config.toml
dataset = "microscope photos of single blood and bone marrow cells"
translate = 0.12
color_jitter = 0.1
norm = "rmsnorm"
norm_position = "pre"
head_dim = 32
qk_norm = false
moe = "soft"
moe_every = 1
expert_mlp_ratio = 1
slots_per_expert = 2
residual_init = "none"
muon_scale = "match_rms_adamw"
Rows from block 13 of a small masked image model, named by matrix and row number. Rows with one number within an expert belong to one neuron, the router's apart. Each number is 500 + 50 x the weight over its row's rms, rounded and kept within 0 to 999. All counts start at 0. Numbers have three digits each. After the name is the row's rms in percent of the matrix's.
After each expert's rows are labels from the 100 images, of 14848, where the router gives the expert most weight on average: "top examples" is what is common among them. Only what is clearly more common there than usual is listed. The data: microscope photos of single blood and bone marrow cells.
# router: slot weights (model.blocks.13.mlp.router.weight, 32x128, trained with AdamW), inputs 0-127
# up: expert up (model.blocks.13.mlp.up, 16x128x128), inputs 0-127
# down: expert down (model.blocks.13.mlp.down, 16x128x128, transposed), outputs 0-127

# expert 14
router.28 078:474551505515481438488413407489537520479542532532461519518501458477546485560443395484501491435590495502521501491463635469444561502449495489472561645512518483398443454552398534525526537515466541501526525533483495648511489537489453423486564468468468438535493573504455477516530426469604492558573447481463575508475585496428576497457576484460501470396509530543481605471466452426503541539486
router.29 082:509587426535462449446439435556531546493487565541501468509480497480502463439432419489437564466495453601475501517477630476471509492484482534472567558521478532346487475492405555548570502483500563544505540522463419551549477456470457501557535496563445448540515459501470554524517432526606567567559454518401581491559593511539610423464495497476488442560518456427516560485473490490540601510503
up.0 105:442486521531584488412500518472524457492482454456476484482460416424410555453494509489479463525566581558455473550497531485508498593399509537512548506475484356469480509506566451523514467495361577516398523541564432493573497490509420457464517471465507494420490517484614512540429554407522493556409490471496463455412527590410456502413551506514476587411472444502482472557523501491440510532503
down.0 113:549523512430319471487465527559496521523529489545424446532483482491444488588519412495503525529459502514611501483504502527437532403525463474469473527488529547411478510521503477532408510537545548438546484517483546529454487547562481597579421436565470458516490509415503471417456428586461428530574520518397526563552460438577478491582486474438477470455532550443572537470436551490513590498426
top examples: cell type: erythroblast

# expert 8
router.16 079:417492485576434476454493550555467583551552464482451549424464504498537563614456430455579502432380503499499464497463486458530503477427583540459519567401435606485551517534447538466478568435513563526527507480438447444560518475508436554497457511550479498492605434612545506504527507547466453522527435550522501534610528459500503497540473570461510374464383470464509499522483519523529454571495
router.17 075:473609455475473462468548564553415590546531565548550491419545559511476532603510381445543459496443514482650459494505473450556510436441565554512543457451465569524445476465562501520587570475548525510465499417438509448513514482491399459488505569433521523467570569539482512452564505455470396517476410566475510483545485551415454476521481528497554443397409497510499481496538503487527486547493
up.5 104:547431593497555414515455469488587507537485556526480590536446458542532464455559528575485522434565537624428539435409508523487527596436462498553480498527470438501551470452513567498503559519448464538429543522524490494531471486537532517485521540455519565426444456422629591507545490391414458472401428525520498518540558423538505527526546572526547459519571478520389447541479531527544489523509
down.5 112:507520477490387502386606442484474493515501456452576531497414438438495521414486552502479518569537479473502485516507484517492470466591507455473476416447470503463472439537500398486499421494438498525583541513529523498446471484505543440559453509546429475481547502494510521465477564445443463442563491586483494434443505565488406416550494418437546500479592536430620428459537474451559383400457
top examples: smear: peripheral blood

# expert 0
router.0 087:521437509563508491479543508439386496474417525584482541404585611499459525496517461415563546451480534457476481600513515454528408455508486462449485494431470484583575533464533468626461490496487545408624476525437497475490553457456536449576539449455577554502538527488439512521480559389557541498512521522569457574473465487551536505518453565464527568438509537482504534459579428518535409523481
router.1 145:483482455565547465486506459516467532434458400535492523501443583498456481529525467501500564509401542505514484572479500496507436493579460503542542513484579458575445454478585488512529465441458461407672524508513440453531569556468571519585490577488570503475547509469447505560324506457461502474468581450551536504521487537551546507567481485482484531433554525439512491471606415477596432461475
up.0 103:555510503459467484536435491503525491513580564455515603433517496536539617553576504519598568571526500499495510466448540461507494454524603597448506544545522500384547530634545574475435489543456498595547497480546547437480474480464471538349510417429422503535573514556491511549468513487532481504476453437546485483516495404500557474547478426490465564458588418549438534464483536487532501511474
down.0 091:522525517503509476527513499526535506496513474538485467480467531429453525537444503549340546446430481460479510537530387513524478415536592431505515409421553493524462469441543372403432541474594493478445398446435499551539525506427517454471464441484626387482464463529511497576500495444448519475523588472517451536493471542417422509516496562476488511479465489494522523548492396384516540492475
top examples: smear: peripheral blood

# expert 6
router.12 133:400468526596595519577564527475473480493530429514613517555444517497589479513559587494549447462545492492571509418441517505494547509482561450480490450440556441527431476436590456535472401434546457492597456522521505452502516598508532548449505519456514572533512492497432433547507526439477521475509592472580560570371468556544426500488509491483494554429522469527511503588576505469552412484489
router.13 083:420343618422566549588535501464526427478539533505505545523566490515560478522518498518500485470499508417502537474466484552469458532546503444504493476502611490514477501529664570456502409550448457461521433525546518505392495549510501560481513483514554548502523540493431458509469634346480500459452580490539520498585509504458517448442521548544514536531525595449459472525527442481484457473520
up.5 105:497428508426502565642461415427456583591522590445404563529472454447518484526474518510494501563543575536500512444531583519464539498477487526516534443551483422534484496559511444528532538512452479522459520440473580467526556449404464597517499596501540479432473466504456483450474424573497518518506535635542531542452499489509605553482463435507557432402534492486493522431570512456452443550551
down.5 098:530518479525470461451643537559545454473481404528556442503527511544560501494511573511481459442502552487461469530465546498514439499631527450501537557504477580501430541426557572489571483418561452479483486546550455564478509600578446365417578484525481530524516504529450496542529560505515462533505405379443455502511518471510443483481460533504497582545512510556489486553444592515520636485443
top examples: cell type: promyelocyte

# expert 12
router.24 145:540483406435483515512523495511459470382458490512483528463532537474580491561550472323554494518492526555496531539555533486488479576513419533566483591501514522517528525465474496459530507503486506531603552517476551489519548423611493648582559438521574482499499528449395473448409550513476462468513525443561456550411520516556499496595539448464523488502584561440558430401495489522487477503475
router.25 132:621479510420502591537468498524462473478466484406570551481519456470529512548603530464541532490536501486419624563537510523515559519475427535553433547451536463546601517476465448500486508573498541591573437509513545469503561406559489466511423480559474540489461554491522435427501551590505409493495597525475466503362559476554485573525533456513510552549470537509558499431525460593453559489465
up.0 106:494438661528502474505622438468494547520520541419516533446564511570490480526521519594469505433503493515478481523431554451541495466465469451545571464492488468546487452557552502484507399467533528532561470422420583505501585482514560451391439505501514440474455543441448559484544536426452547489376503532459509443521478462496593514491501646509440488459517514482463437527586492395506546451503
down.0 115:470445627506545507574569454548489462450565611517436443439467474561363470501528526520475496540477520585495559507549509574487533490469538511599556527508469521508419485485508513478438466498543481448476403511550475531461577481442532487511459510524467540472496495451447548537484398367522513432438546541453498491549461466584449522480548564442520507500561477517372524506478406428608479466427
top examples: smear: peripheral blood

# expert 9
router.18 126:478560489512473532492532621547429510432487509503439525487432468489425436465492520492564467478524592434444492513447439487469512443570482563513495514527487492533557544539496429463585556520447518461550456536485536492469486549535554444455606476545441540411541479413594547615438460524554457469544495539512541513533535397382488554463546526520471545552482541592569492568499513639409473506559
router.19 094:418441526474532482533459595431433509476542581534380508503511437509553503513497528498508441439534585493468457435481507518450497624480469462496448567541554533590558556534486475507639540512462491408487510510487615511459440557525530460458579471493471483490545536492603541486470580447503492509512498522609519545472506508503448512431508499531517536427474546573468512505516500581374355522549
up.0 091:506519442482313403510500472573576545464504463469592571584511458473478445516463530423558507528488529484552429474515524548556512478515482477476559388541571533579494473556587441603514469448491512419474447548498449399480538540470499588581533486507538505543588559502485506438433419403482508466505537470477493430513446482527516541456516470598454450438513568446487532537555469519510497481472
down.0 102:568551391542483478574491414568520453567480402579611505560514507499410547465475460491475519450452551540549522537443574570484508421553531504505477514490503480518530536483587537569477536496540448579512494540384534571558492516547544537487531593422591575513505448483490436460432537477596479441514570536503477465525518439424428485454459546490515555517557523420398505516457557498472571568491
top examples: smear: peripheral blood; cell type: eosinophil

# expert 1
router.2 069:523524520482587473541480393494452485536514568554598501485549455562460478561482410519471472451567515420529516539474551489522570421552553469449567509564530501446446471539477481559480504491488504443433477424451603529413523471496426428520531474446569423501532578422458473516532460420550415442485432524443438441484560513422477484453502549519535468414536581426425573539488478466521577554411
router.3 073:482512578540526393586540409488467509526494535547519523515564429500491533555434408553459556413580504450412501524449526477488581520546521477446536550522515510439518519553430566528461466481476526408523524531508568557425554521519451531504554433519514445567542460474478518468538498505657478487501436478456412487490588452416489496452482541488541509498523629383412552524475468576535550559484
up.5 091:519564508535503462439477477549506495561464533550514454533426474598550493544493565467484523596528468568462509499587464511531491503499513566492511433551483422468555569498524462553536567574502531552570441485422387508529459426492490534474506473585517483440594461483467396485492521448536451459404452353398483501497520453507522688558531419537502523475581549533479483477490477503465492555506
down.5 090:427477517469479501493525551535609403484505491439516492439556410468523497453520534454579485534475495504560459445492533581533616525506490431503480440487433539475383426509519481434515432490502476457510516493564569567467596525523592496617524533483521537546481455462485496545506494507495518538496415578530525569478475504554514462488468405490430523490389376532595483444497585466561617539552
top examples: cell type: promyelocyte

# expert 3
router.6 079:399537481528421484475453464546470510537523474446465471479426564501503487461478481430522552495398490616511482505514477452548496465418574537522519538433451605459460518419456496460517557430529551526484451503480486495652509378520419456521469583545437566510514570578539601551535516523456508490492488554489565514467463524458546493569482482503504445512473333567492439414530492436548477502478
router.7 090:490570408528462512467537544559525515508507500506501446438515618499521545498529501460554503544384484530495527461473431412529474492424496564526492415436450592529516549493425501527575551412563491455488536466537550492634471386508454447510412559503469503448481503556496529474520477575434374483494503553519493578534433437397411484553489498469525465471468451561420405485505527409523509492527
up.5 118:463462528493543562433471549534583497479486488472457410477469466449513473484508470474501516407451442430437498484563448582412522563511568424475582451473535540493460430522527459554534531486500502468567491416444555472402505499566408426481475461464473449608551490549485486555500544569601516448421433503373537496507376528427549527526468509445536523513426541475402485569510476533440463440480
down.5 126:532530528594510374560572446504442499526538459485671543450577481538449535530497462537464501460603506445550504562430553431544547456549453569481536471461469522535523550594535589474516555494505536460527469533539524483476453519567507547503486554483517468479513589463516481462595464508574471611524521479529496497560518460427603474467510466605454509502499540412570542423547504544540506602522
top examples: cell type: lymphocyte

# expert 15
router.30 116:465420602505535571584577584407452459456498562512499483483450461471535489544571539490546446459587501451517492451476498496451553483431534444506395545465502448562459543455487452600492489526482451584509411558476533488492484540536524490440535506445503543512466630464521412549537512447483452419469575463519480556432481523445466580439482533530512573431563505535466446580553517399422419468502
router.31 087:519519525523495443490578486449484534522454521538523464460538487499498548515507463485570522502482528432401465547444516478529493422526558437503483602419419448574547497511484465631505511486565505469582487529466520474552490513569548315535542519519494625511536485513475445435517478471523463445507509567593505579540523503577456572490433602556526548389455556547569430519533504584485445537494
up.0 101:550606519469581454482402514536534519399477428495482506406395503475521495481509500511427530519566542542464562465402490389441510494572487445454496527558547450486457494591550599345520515468558516529461505467567432508496455463536494596555488439612473459550545518508454502490414495447512440588476430480485536545536530501541485418557506521478464480490479509485456527587482475430508506556566
down.0 101:465510516455520549558444497530483474526520535527537525483579584457560458393446476405478509411513570470520486548476463509419521458531535497430535443581478467501467439466507494462496472434537565444578498482525532514571498532571401516472457452547504517503475438549520511476426481472539501506478596568514483392461468486549530553542516460555571572559537630621490531424427580362492463433459
top examples: smear: peripheral blood; cell type: platelet

# expert 2
router.4 106:552533472529478511456451514585588535526490521462616409461437481551491522477474472502546517519488486567429454532518527525483498484553495484461486544504499463472541509565428531499473488415445563467655475416475455525509645509485480472545476478443467468451476420527570503375547569573533464504469478518378505470552428452338436490525470494450470467509518540454422486454498476412445519535454
router.5 090:482485543451498492501540545456545540527469614451567529458467413510447533486488451612612537453566515511465545463451514542472567480515537440463411580510527437541478552495404558542422504524515540501595458475437437534459593536481489423479516500439451546552486433517555511359561487506561477444550535535444565474482484435342446489464489558532507535465433535477457501431522452494492528540440
up.0 101:460604452445537465580402452521464551481500494514382510415454466466573502467512497536516574443590551512460506510474466430481504522538430518570498565510587496509470446513464483433481439494439455464500572515581521492521567532487467536512494438492375506404422509461628484492459457605503425557429553530527497448536405531506517536551446544482483470394473404492453442534428465524514488536491
down.0 096:566616448516481476556598526451505496485522504528569508508438391466476527459565468512568570567477497442485563471528554492434484463415535549448386631501488572493484538505559506545554612539503503502542503515457421529494567484481547463467588459504537486484511517485557538510449484503480583464458477475380522592415531516479513558570491538528559534559501564548606462487477511546518568379482
top examples: smear: peripheral blood