Rows from block 6 of a small masked image model, named by matrix and row number. Rows with one number within an expert belong to one neuron, the router's apart. Each number is 128 + 24 x the weight over its row's rms, rounded and kept within 0 to 255. All counts start at 0. Numbers have three digits each. After the name is the row's rms in percent of the matrix's.
Before each expert's rows are labels from the 100 images, of 14848, where the router gives the expert most weight on average: "place" is the part of the image that holds the peak. Only what is clearly more common there than usual is listed. The data: microscope photos of single blood and bone marrow cells. In brackets: how many of the 100, against the usual share in percent.
# router: slot weights (model.blocks.6.mlp.router.weight, 32x128, trained with AdamW), inputs 43-85
# up: expert up (model.blocks.6.mlp.up, 16x128x128), inputs 43-85
# down: expert down (model.blocks.6.mlp.down, 16x128x128, transposed), outputs 43-85

# expert 10
place: bottom centre (30 vs 11.1)
router.20 097:110159102155098148154141126114136163117159141102098127147126152129126143165155122138125132169116141150088159123078116154096102184
router.21 083:128145135127146149130136158133145145128161164123099159133096166110162155103155187113127145111105088148106122102110085134096115147
up.0 101:136130135147114125101149070158141148110138106108112146192135127120115117092149154118153135140134128129102130120095103137073111152
down.0 093:119118113137143144135124127097134110163068117150157123083095174128144198113112109153133134093111138125128183077165124123150111117
up.1 097:119151103100128189113162156167118158106112119139158136120149146132119134118150134103077085142153152095113154175125111089158112178
down.1 095:105089146152125092155113081147128131120115174093127131151133076152137106154137137176199151163089111129127130116156147101182136118
up.2 075:149152087126077124124134109106115134124123110111131090160135128144110140149139142111126153087163091136096110103105157109100132130
down.2 088:106132142094134083132164133123156104153123088149139123073104102097127086110141124161113097176138142180144084170127155150130144169
up.3 096:182095123130139118107100129113175109142104095132135169087113144155169108120165133110112107115102124096129097125128159143133145114
down.3 096:091158166134070130116147124165107149126161175078114099174150114099102104128104124107090149094132102170146129152104117132137107167
up.4 096:104115092089112123114130110124142104108125162110139131161104113176116138125114106082089163114129107120173136106132150117159073161
down.4 100:124123189146126118125133129143173150107147133152168131163155126087115102144124160153137112142085147092107138122129160154128164084
up.5 099:087130113106135147146138175105147129132130155095174093137137130140132092152127104153135117126089085141131120105129145155140119137
down.5 100:159105115126134159113101129167127161168146134196095146135095134106125153111144181085085117140119156102134154139125134144141141092
up.6 107:153143132102141137143149118065103130106116120138179144114162136136113099158144110126159127148165193158127117114098086118125099155
down.6 109:073131112116117126098150141160089125146140126120113135152100105147163155131142143119118122102108107106147133091159111170114148102
up.7 091:094152139121126130104166105143121082103091137147125097138150132116156128102121143120166093127120113134132140098179163155145084106
down.7 110:175117129146129119139111112122128161140135123138143144083133149166116123147124116132098137121145104084100101159066126127117142126
up.8 094:139085095109148139130099080126122114166166093090152116151198067148125113153104094125125107113144186112069172142121113125130129118
down.8 094:146122088149123130106167139151149105098143166116145156117117120094111093105187146149150173131098118128170125128159145105113144113
up.9 098:127102167144169180098157156153147116148120161136139132135091079145119160151097110134140148139112114183148160121163113105116138124
down.9 098:157187104128091128126116117110157094101099104086163106141186166168121104114138144157096100083137154086129126147132159140141093158
up.10 100:173139123091134133112116156090120113132137076162120084168124143098171137155138113181158160126145118108158141163134144117129167098
down.10 091:115110128155161115148141106164156155083109155122125127136138118108088108124144160122123089139086141158119110118171127140134126141
up.11 109:126109090110101139123104108096093095157122155145137132091106133128069153147116085125112104127128130165149169122139127129133138177
down.11 099:095144173116112108102146132146146124076139132116121125093151119113143088114121159079149167117133171115110112152132125090129105110
up.12 117:133158170122123110107115150124137136098175141134196127087124114144128077155120106151165158138181112125122133132164137156138140113
down.12 115:137129141173135157134143120119120146158085156130115148151116154113116121129135133165097109118060145144127131136105157161084133135
up.13 101:119124088133175109113108150103119131135107128125129103162164123139166143104150152114147086130113120130127155140146089079130111146
down.13 105:147144166153101108177141113139127127150163157146106160113092101156088152133111070133131140100089146127131127141115146165101149135
up.14 092:115148116155132139172123127132109124082171151116153105108112081109094153113105129120144130157107122164113132152114124092152132113
down.14 083:149155114089174129103170114102114126132113089157137149136137153134126087108135142135130125107104083108177146122152118136130142132

# expert 4
place: bottom centre (43 vs 11.1)
router.8 095:162095135106106150113149106154153151070129163119103139152068113134138105154126143091121160144131147133107112130145127146123125161
router.9 082:089132146119151135140140136119142156130146125092127135122102134122159115112131092165158113128113131107097115129087100117127102134
up.0 096:143153117116144172101103127150127134158173135096163103178131124137113113116175112083136129171109108104118129081101131107131096117
down.0 095:121128120152149104165156107121102128153124131132110154082139079107118113121116133177114155071103121133137125189113139149119130152
up.1 101:120120058146132137137170165146126163168129117118139121136125142168113130130143142169116115121148164167166140134137130132119143113
down.1 099:142148152127129151125089094106145143072157167139113148123124128115090139138112112119136134125111117088106111114149126110141143152
up.2 105:109131130148091137157116143111108103144101133147095095141140110108146132095153155103148130138107115149092161154121103166118165099
down.2 106:157113146115179104108169120126121122125158130115159161127126177138099136082134130141090153136115123111131124142133142121172081168
up.3 094:120152125097122144111149119152138123124125104179149137102109130107142143119176128176137150125108126106128110103145096095119137104
down.3 099:145118118113094107130131138131126150110143091069111139137136112156152139165105130103133077145140177170092148146099133097151119158
up.4 104:120122126147125137133146124093164123129172096163115114172144122148147145119156069134144086113120083113117136101137126113136130081
down.4 104:156128156138154131095082144128117131105108140106154145141115132105133094093094172138136154143123153124110135103127145130125109172
up.5 102:104149139102137113151134121136101059124142124141153134185164083116129132120123157066101071156113122147139094072155119118160104125
down.5 108:183100125158123137159106132134161164151151114129099151122096110178133135109107109135152153095140129121088173141106085141118153146
up.6 100:084203170162151149102110143144100121124158152084125158134130115098140108140119149137166102130103137123132140087127136163092152108
down.6 100:145057086124133142138112112110134135112135105172147080100152116148112091093145147126061146096118130082129088128079103136182105140
up.7 094:151115150090117119134123137076130125152133122133104143135133121137165167097120077063115109195139118109094152142146158126109119172
down.7 086:147106125146112138156131119152146105134139157113169117101100099146097105132140190113132127124177105109140136098100117105155147088
up.8 109:099118151099132175120124098118154078139091094124151135135161153150103152139136085104146130122113112129138143164142105152098101119
down.8 099:133121123176100092122130139189124107132154120093117118173097103138142128163139134110147142104131182135120084151089168108114139146
up.9 089:153145172133119135106112140110124137150129114146150052181126128093079104081125110131121147133119143136082183165095161095154126104
down.9 081:098136133160140131140107115130154111142141146098109154084149132137160136171125120109161093155109089128162123098161124175151150116
up.10 101:130148106113124108158135129148157074095144146124123158147158138129141154136165119118114128141112108145164129145122128137108134138
down.10 100:142099155123127151093123152111122152185108112149096143095110111131104089171118114166126106117129127133103116117106121149163149149
up.11 094:094152131169138079153107094143110156109115085086162106134127131181109134107080132124164091136171131112109137098137095147124115162
down.11 099:112146149094158197105139152127177112137140147194118131103147137104140116169137108153133160118078109145156105142076146111097147120
up.12 085:147106120131174074145148134098098106147082128109121131102100113169133106142180168148098111128131116167105109099157108117122108150
down.12 091:141152134123080148116123085089141132129161113102144123148142126105163142113101122117169161107124148097142109082129143121147150092
up.13 094:138142122083090176112127137150168128132102164115096146103114114108177142138160139116184116169114138116117106128140114122108111158
down.13 094:146123123137138120165129094108115120119169075154154126144103141173085105100129114108054113113100123147135130126149176115141144109
up.14 097:141113114164142166112106144129123156104128143098120090123124132152154107139153123115101113122092139134114120136115122131158143132
down.14 096:077111128118102080137115107133172091168159115159167134126112095104103146127113164164142125122136133107139152125166124131103158146

# expert 0
place: top centre (45 vs 11.1)
router.0 099:136169099136127130185158129157137158085156159111100143162127120123172138102164135119075136145110129138118135102121132157117138159
router.1 083:132116168059131168169121149114135148104123079146134115129134141132136139126099073127170087118095087107181081161160128120103128092
up.0 087:109144130103105111168158138132093117139133124106097123145144100111118145133115122155139117111173143130132139136115056150151160136
down.0 085:120129148153142096094118159116123149091155110141130108102147116146164081105145178149122146142165138117108142099121101124106105168
up.1 093:155104129162138121118133141144113146102094146123127122084131129137185136146128158132154109158155169089100154159140135123119136113
down.1 097:134146159129130102136110138133156068117132157122150087142117112113094104133153119118106124132113105171135079075085109103171134116
up.2 096:130122146177106147169133157113102123089124163157165149101147135128120130110132115149119133131129159107144161102099133129113126150
down.2 109:143115108158121111084109151147145105122131111112134146160156089135119114139112127126128129138142113095088138101155124154079132119
up.3 101:128108100142135092106107119138129097089133127123119113092099116129125137117123150127101165148134146130123161117168120129126137165
down.3 108:100125125129125127154135175134112122085163150088084160144170118104105132144141113167170110137176170127121091139124152107132140162
up.4 109:133116143154141132128158083136098128143112105147115130141128093202122099152147140126120119146109139158111147091127093102141136110
down.4 097:126130113127143094123125150137138139163129120102186140079135138114188155136083108136154122111127124134118171116087163142115099146
up.5 086:100137152119121159129180144096136091150126146123157142140104113098102098112117073151100141121082136140075128103157124146116113157
down.5 097:134131149131116090130097132159103139115097110139113111100182087104156124143142157106161122144154088124088117139041144107141105144
up.6 107:142104143173138164146065116099164140136114123160085097123135126149103109165137135130127076140129112109111111140132128085148133110
down.6 111:126142151119111109102143151138101134115143131108144129155113139113129127117094129111115180122165144126152163099145115160111142122
up.7 103:129131118149127147103144079113159171118108123128143148158211139111124122120147139076150116114093116128124100124087113121149138157
down.7 097:142127158153117094134068098150102097115151147127107137153126152133117126093113174169101127131151120112143162148144155134113109054
up.8 100:162118083144125124106115126151156112105120105160116086135137117105157104140136100144122146122119119133150115106143139118138102152
down.8 101:132121131120112133096165139127109129089116164088125148119145117163104108139152122165126111150132131132098099149109164099136115140
up.9 104:123148131162125079139111144124139127137151125105169130193139115158119168142163168116141136103125102084133124117164144123114169170
down.9 097:174115132133129138177085104129131158091092135158082153096125104148130106142128130149154142140137163139150099113111124123118138121
up.10 101:120098115093139100067140155170139173112123115141138166147156150094142121112097159118132142131099162126131104169165133128143085078
down.10 102:106128106126125138147138058094141156129111141104117123173118105113112126114139110155155144139137106152086131125092144106108131151
up.11 109:149125178116161164138107150080111109126129107137119100138162142136140115138159079120115134118124117141126124155149118123147133150
down.11 098:091116102087092126117168147172168126095118131154154114143104112128131129076101172163162143120118122112150119106120150137073123119
up.12 104:147125107139170147152113135089158127102144120136129147122109134081099123141151149163106132154164154126088167123150112131140150083
down.12 107:129093190140091142160161123157158146149134107141154114125132139188157133144122078113113154152085120133174105146141159169127123133
up.13 102:158094105167162133109095122100170109123084163064110093167090111131111126138141100128173122143165143139106145154118136109118140088
down.13 102:135139162117134165109146151102087151128154129159112096135139131165134175152085106127098129134123107120166091115141091122121090155
up.14 104:166136138121110119158108160131135153151141122139154130130116109171105104160103105112118140164143096132126140148094172154127144168
down.14 104:138135111150119165107132081177114140087161111142132108144125087095146149126103164146112135125133153097094106149136127123116150106

# expert 12
place: bottom centre (33 vs 11.1)
router.24 079:141122143073150144115142101123134125140125166137125143141090121137111101134098146110155133164113095125088129141143104105164097135
router.25 111:111132102118197112123123123156160128126158129076164123153142152122140133114125184149126139120139129150124126161142120144149110135
up.17 110:126123166174112126113110110106120176115111202124143172112147122106118147157078089113157102131119144138110129101159127161151162161
down.17 110:064135099124120125158140141150143123145137103133134119157086126188106124117164103144116165162145119127146152116072119108087128102
up.18 117:109091113106149106116142133154169116124133151155130104162124145154103137164094154121125114136151116138125174146102149113081131126
down.18 114:107142133143132122114172102134087124163113086087101149117180165076161099140148124128112176112126121130119095134122120120167124151
up.19 109:117143174092129125149158109115148169120129130148142116183157119134151082083162158115141150129104160158171114126118159148108144102
down.19 098:106086112119178085145073155118125091147114094110106130080120100114169177163160112143090107134139130120082135102144118116129123119
up.20 104:127115095121117118073111110145143100164113121101125167169111133114130137132134142135150089168114130135148086136152106170155124117
down.20 105:138139161136144125148147109168099162120125130146141119110181125190130158091093079134133127101117117145126154127121117077103141139
up.21 097:154167108144108137122122114114164160116137117142123127124145120128138122107131138195141118108146116138144133106134136088129143164
down.21 098:128096120183143133143136132155130102129173124144156119117130119120103113167185139124103105151120135147107125162113154148147137076
up.22 094:137126145057119162171129124111145102131101125122088085108169174094105145141158123130112112128123129133125141125137137162133146123
down.22 102:076133144150107139087104132152122132137124120128086161095135085132134104118118131152161134155140132109151118119140140089099130114
up.23 093:134181117117112134132088162121142118169072129111142090176120104108161153150094154101107140097159124132151106114162115133128131111
down.23 090:147088091140136107090132116144153163107133128133151126126152148172096114107122093149102153138129147125159140162126128130146133110
up.24 087:141154123126145116137152142116105165070106111100113139148126119134161099123126165108148164140130109136142136141100178125074113124
down.24 094:106117105118137131173086131114124119155119159126126127141106139075149169168166106146144096108109120131154144129140103125108126139
up.25 116:093154134100132103137118147175125136136120174124126151146131166106144134131155131141165121156170134157112172117142151120119092134
down.25 118:135134102175109145126118096098101142148121149152137097126118133174134106121141143109094128135082142150128110151113138138087116142
up.26 110:090147114128087089092120125110159135151119115136115105096164126156080153083166140130159086138146141155142128138121128092143139102
down.26 109:150124102108172143162084134158130111109146122107118160159111140125129130122069125129101151113126127105120114121144164157144146168
up.27 099:144117145119124154138106159114131137088068135145131143142116141131118137174136123157121134109149060118131127145135113141123109111
down.27 091:098123145156150083153111135159156101126164126109147101172127115123164101107094134119158115126127121140137122104132110123101125110
up.28 099:137168141147142105130127125136184119147148110097147142130114086110170126132121135163112145123152121174174150150092072104108136148
down.28 098:125135134134094159128144107117088113103101119111102139124125173136098124128126172107133152117107107092130143126131123150174169118
up.29 098:107151117172132107130189109145170147139092137135111129093118144140080188134156124129139142118113161107136081161139118075157118138
down.29 101:177104145083144140162092156127125135114154087142135094185104122134183121074117146109102155093123096122163145124124135153097093154
up.30 095:157141163144124101139124089130096126094100091126111105126142130169177130115154141106130097086155127147100108114134111134156193128
down.30 096:094154090124147097148135124140139140153123131129158144112083139112098127109086120096118144133091170118209139120095115119128090126
up.31 096:110147162095112151138136150132131109091140137086102095141119139113137158118136113111106121135101092094183156138134097113123125126
down.31 095:131115087079129134141134118091133153149121113161143138086157124126126105116075166106147167139128154127122139133127144149092132141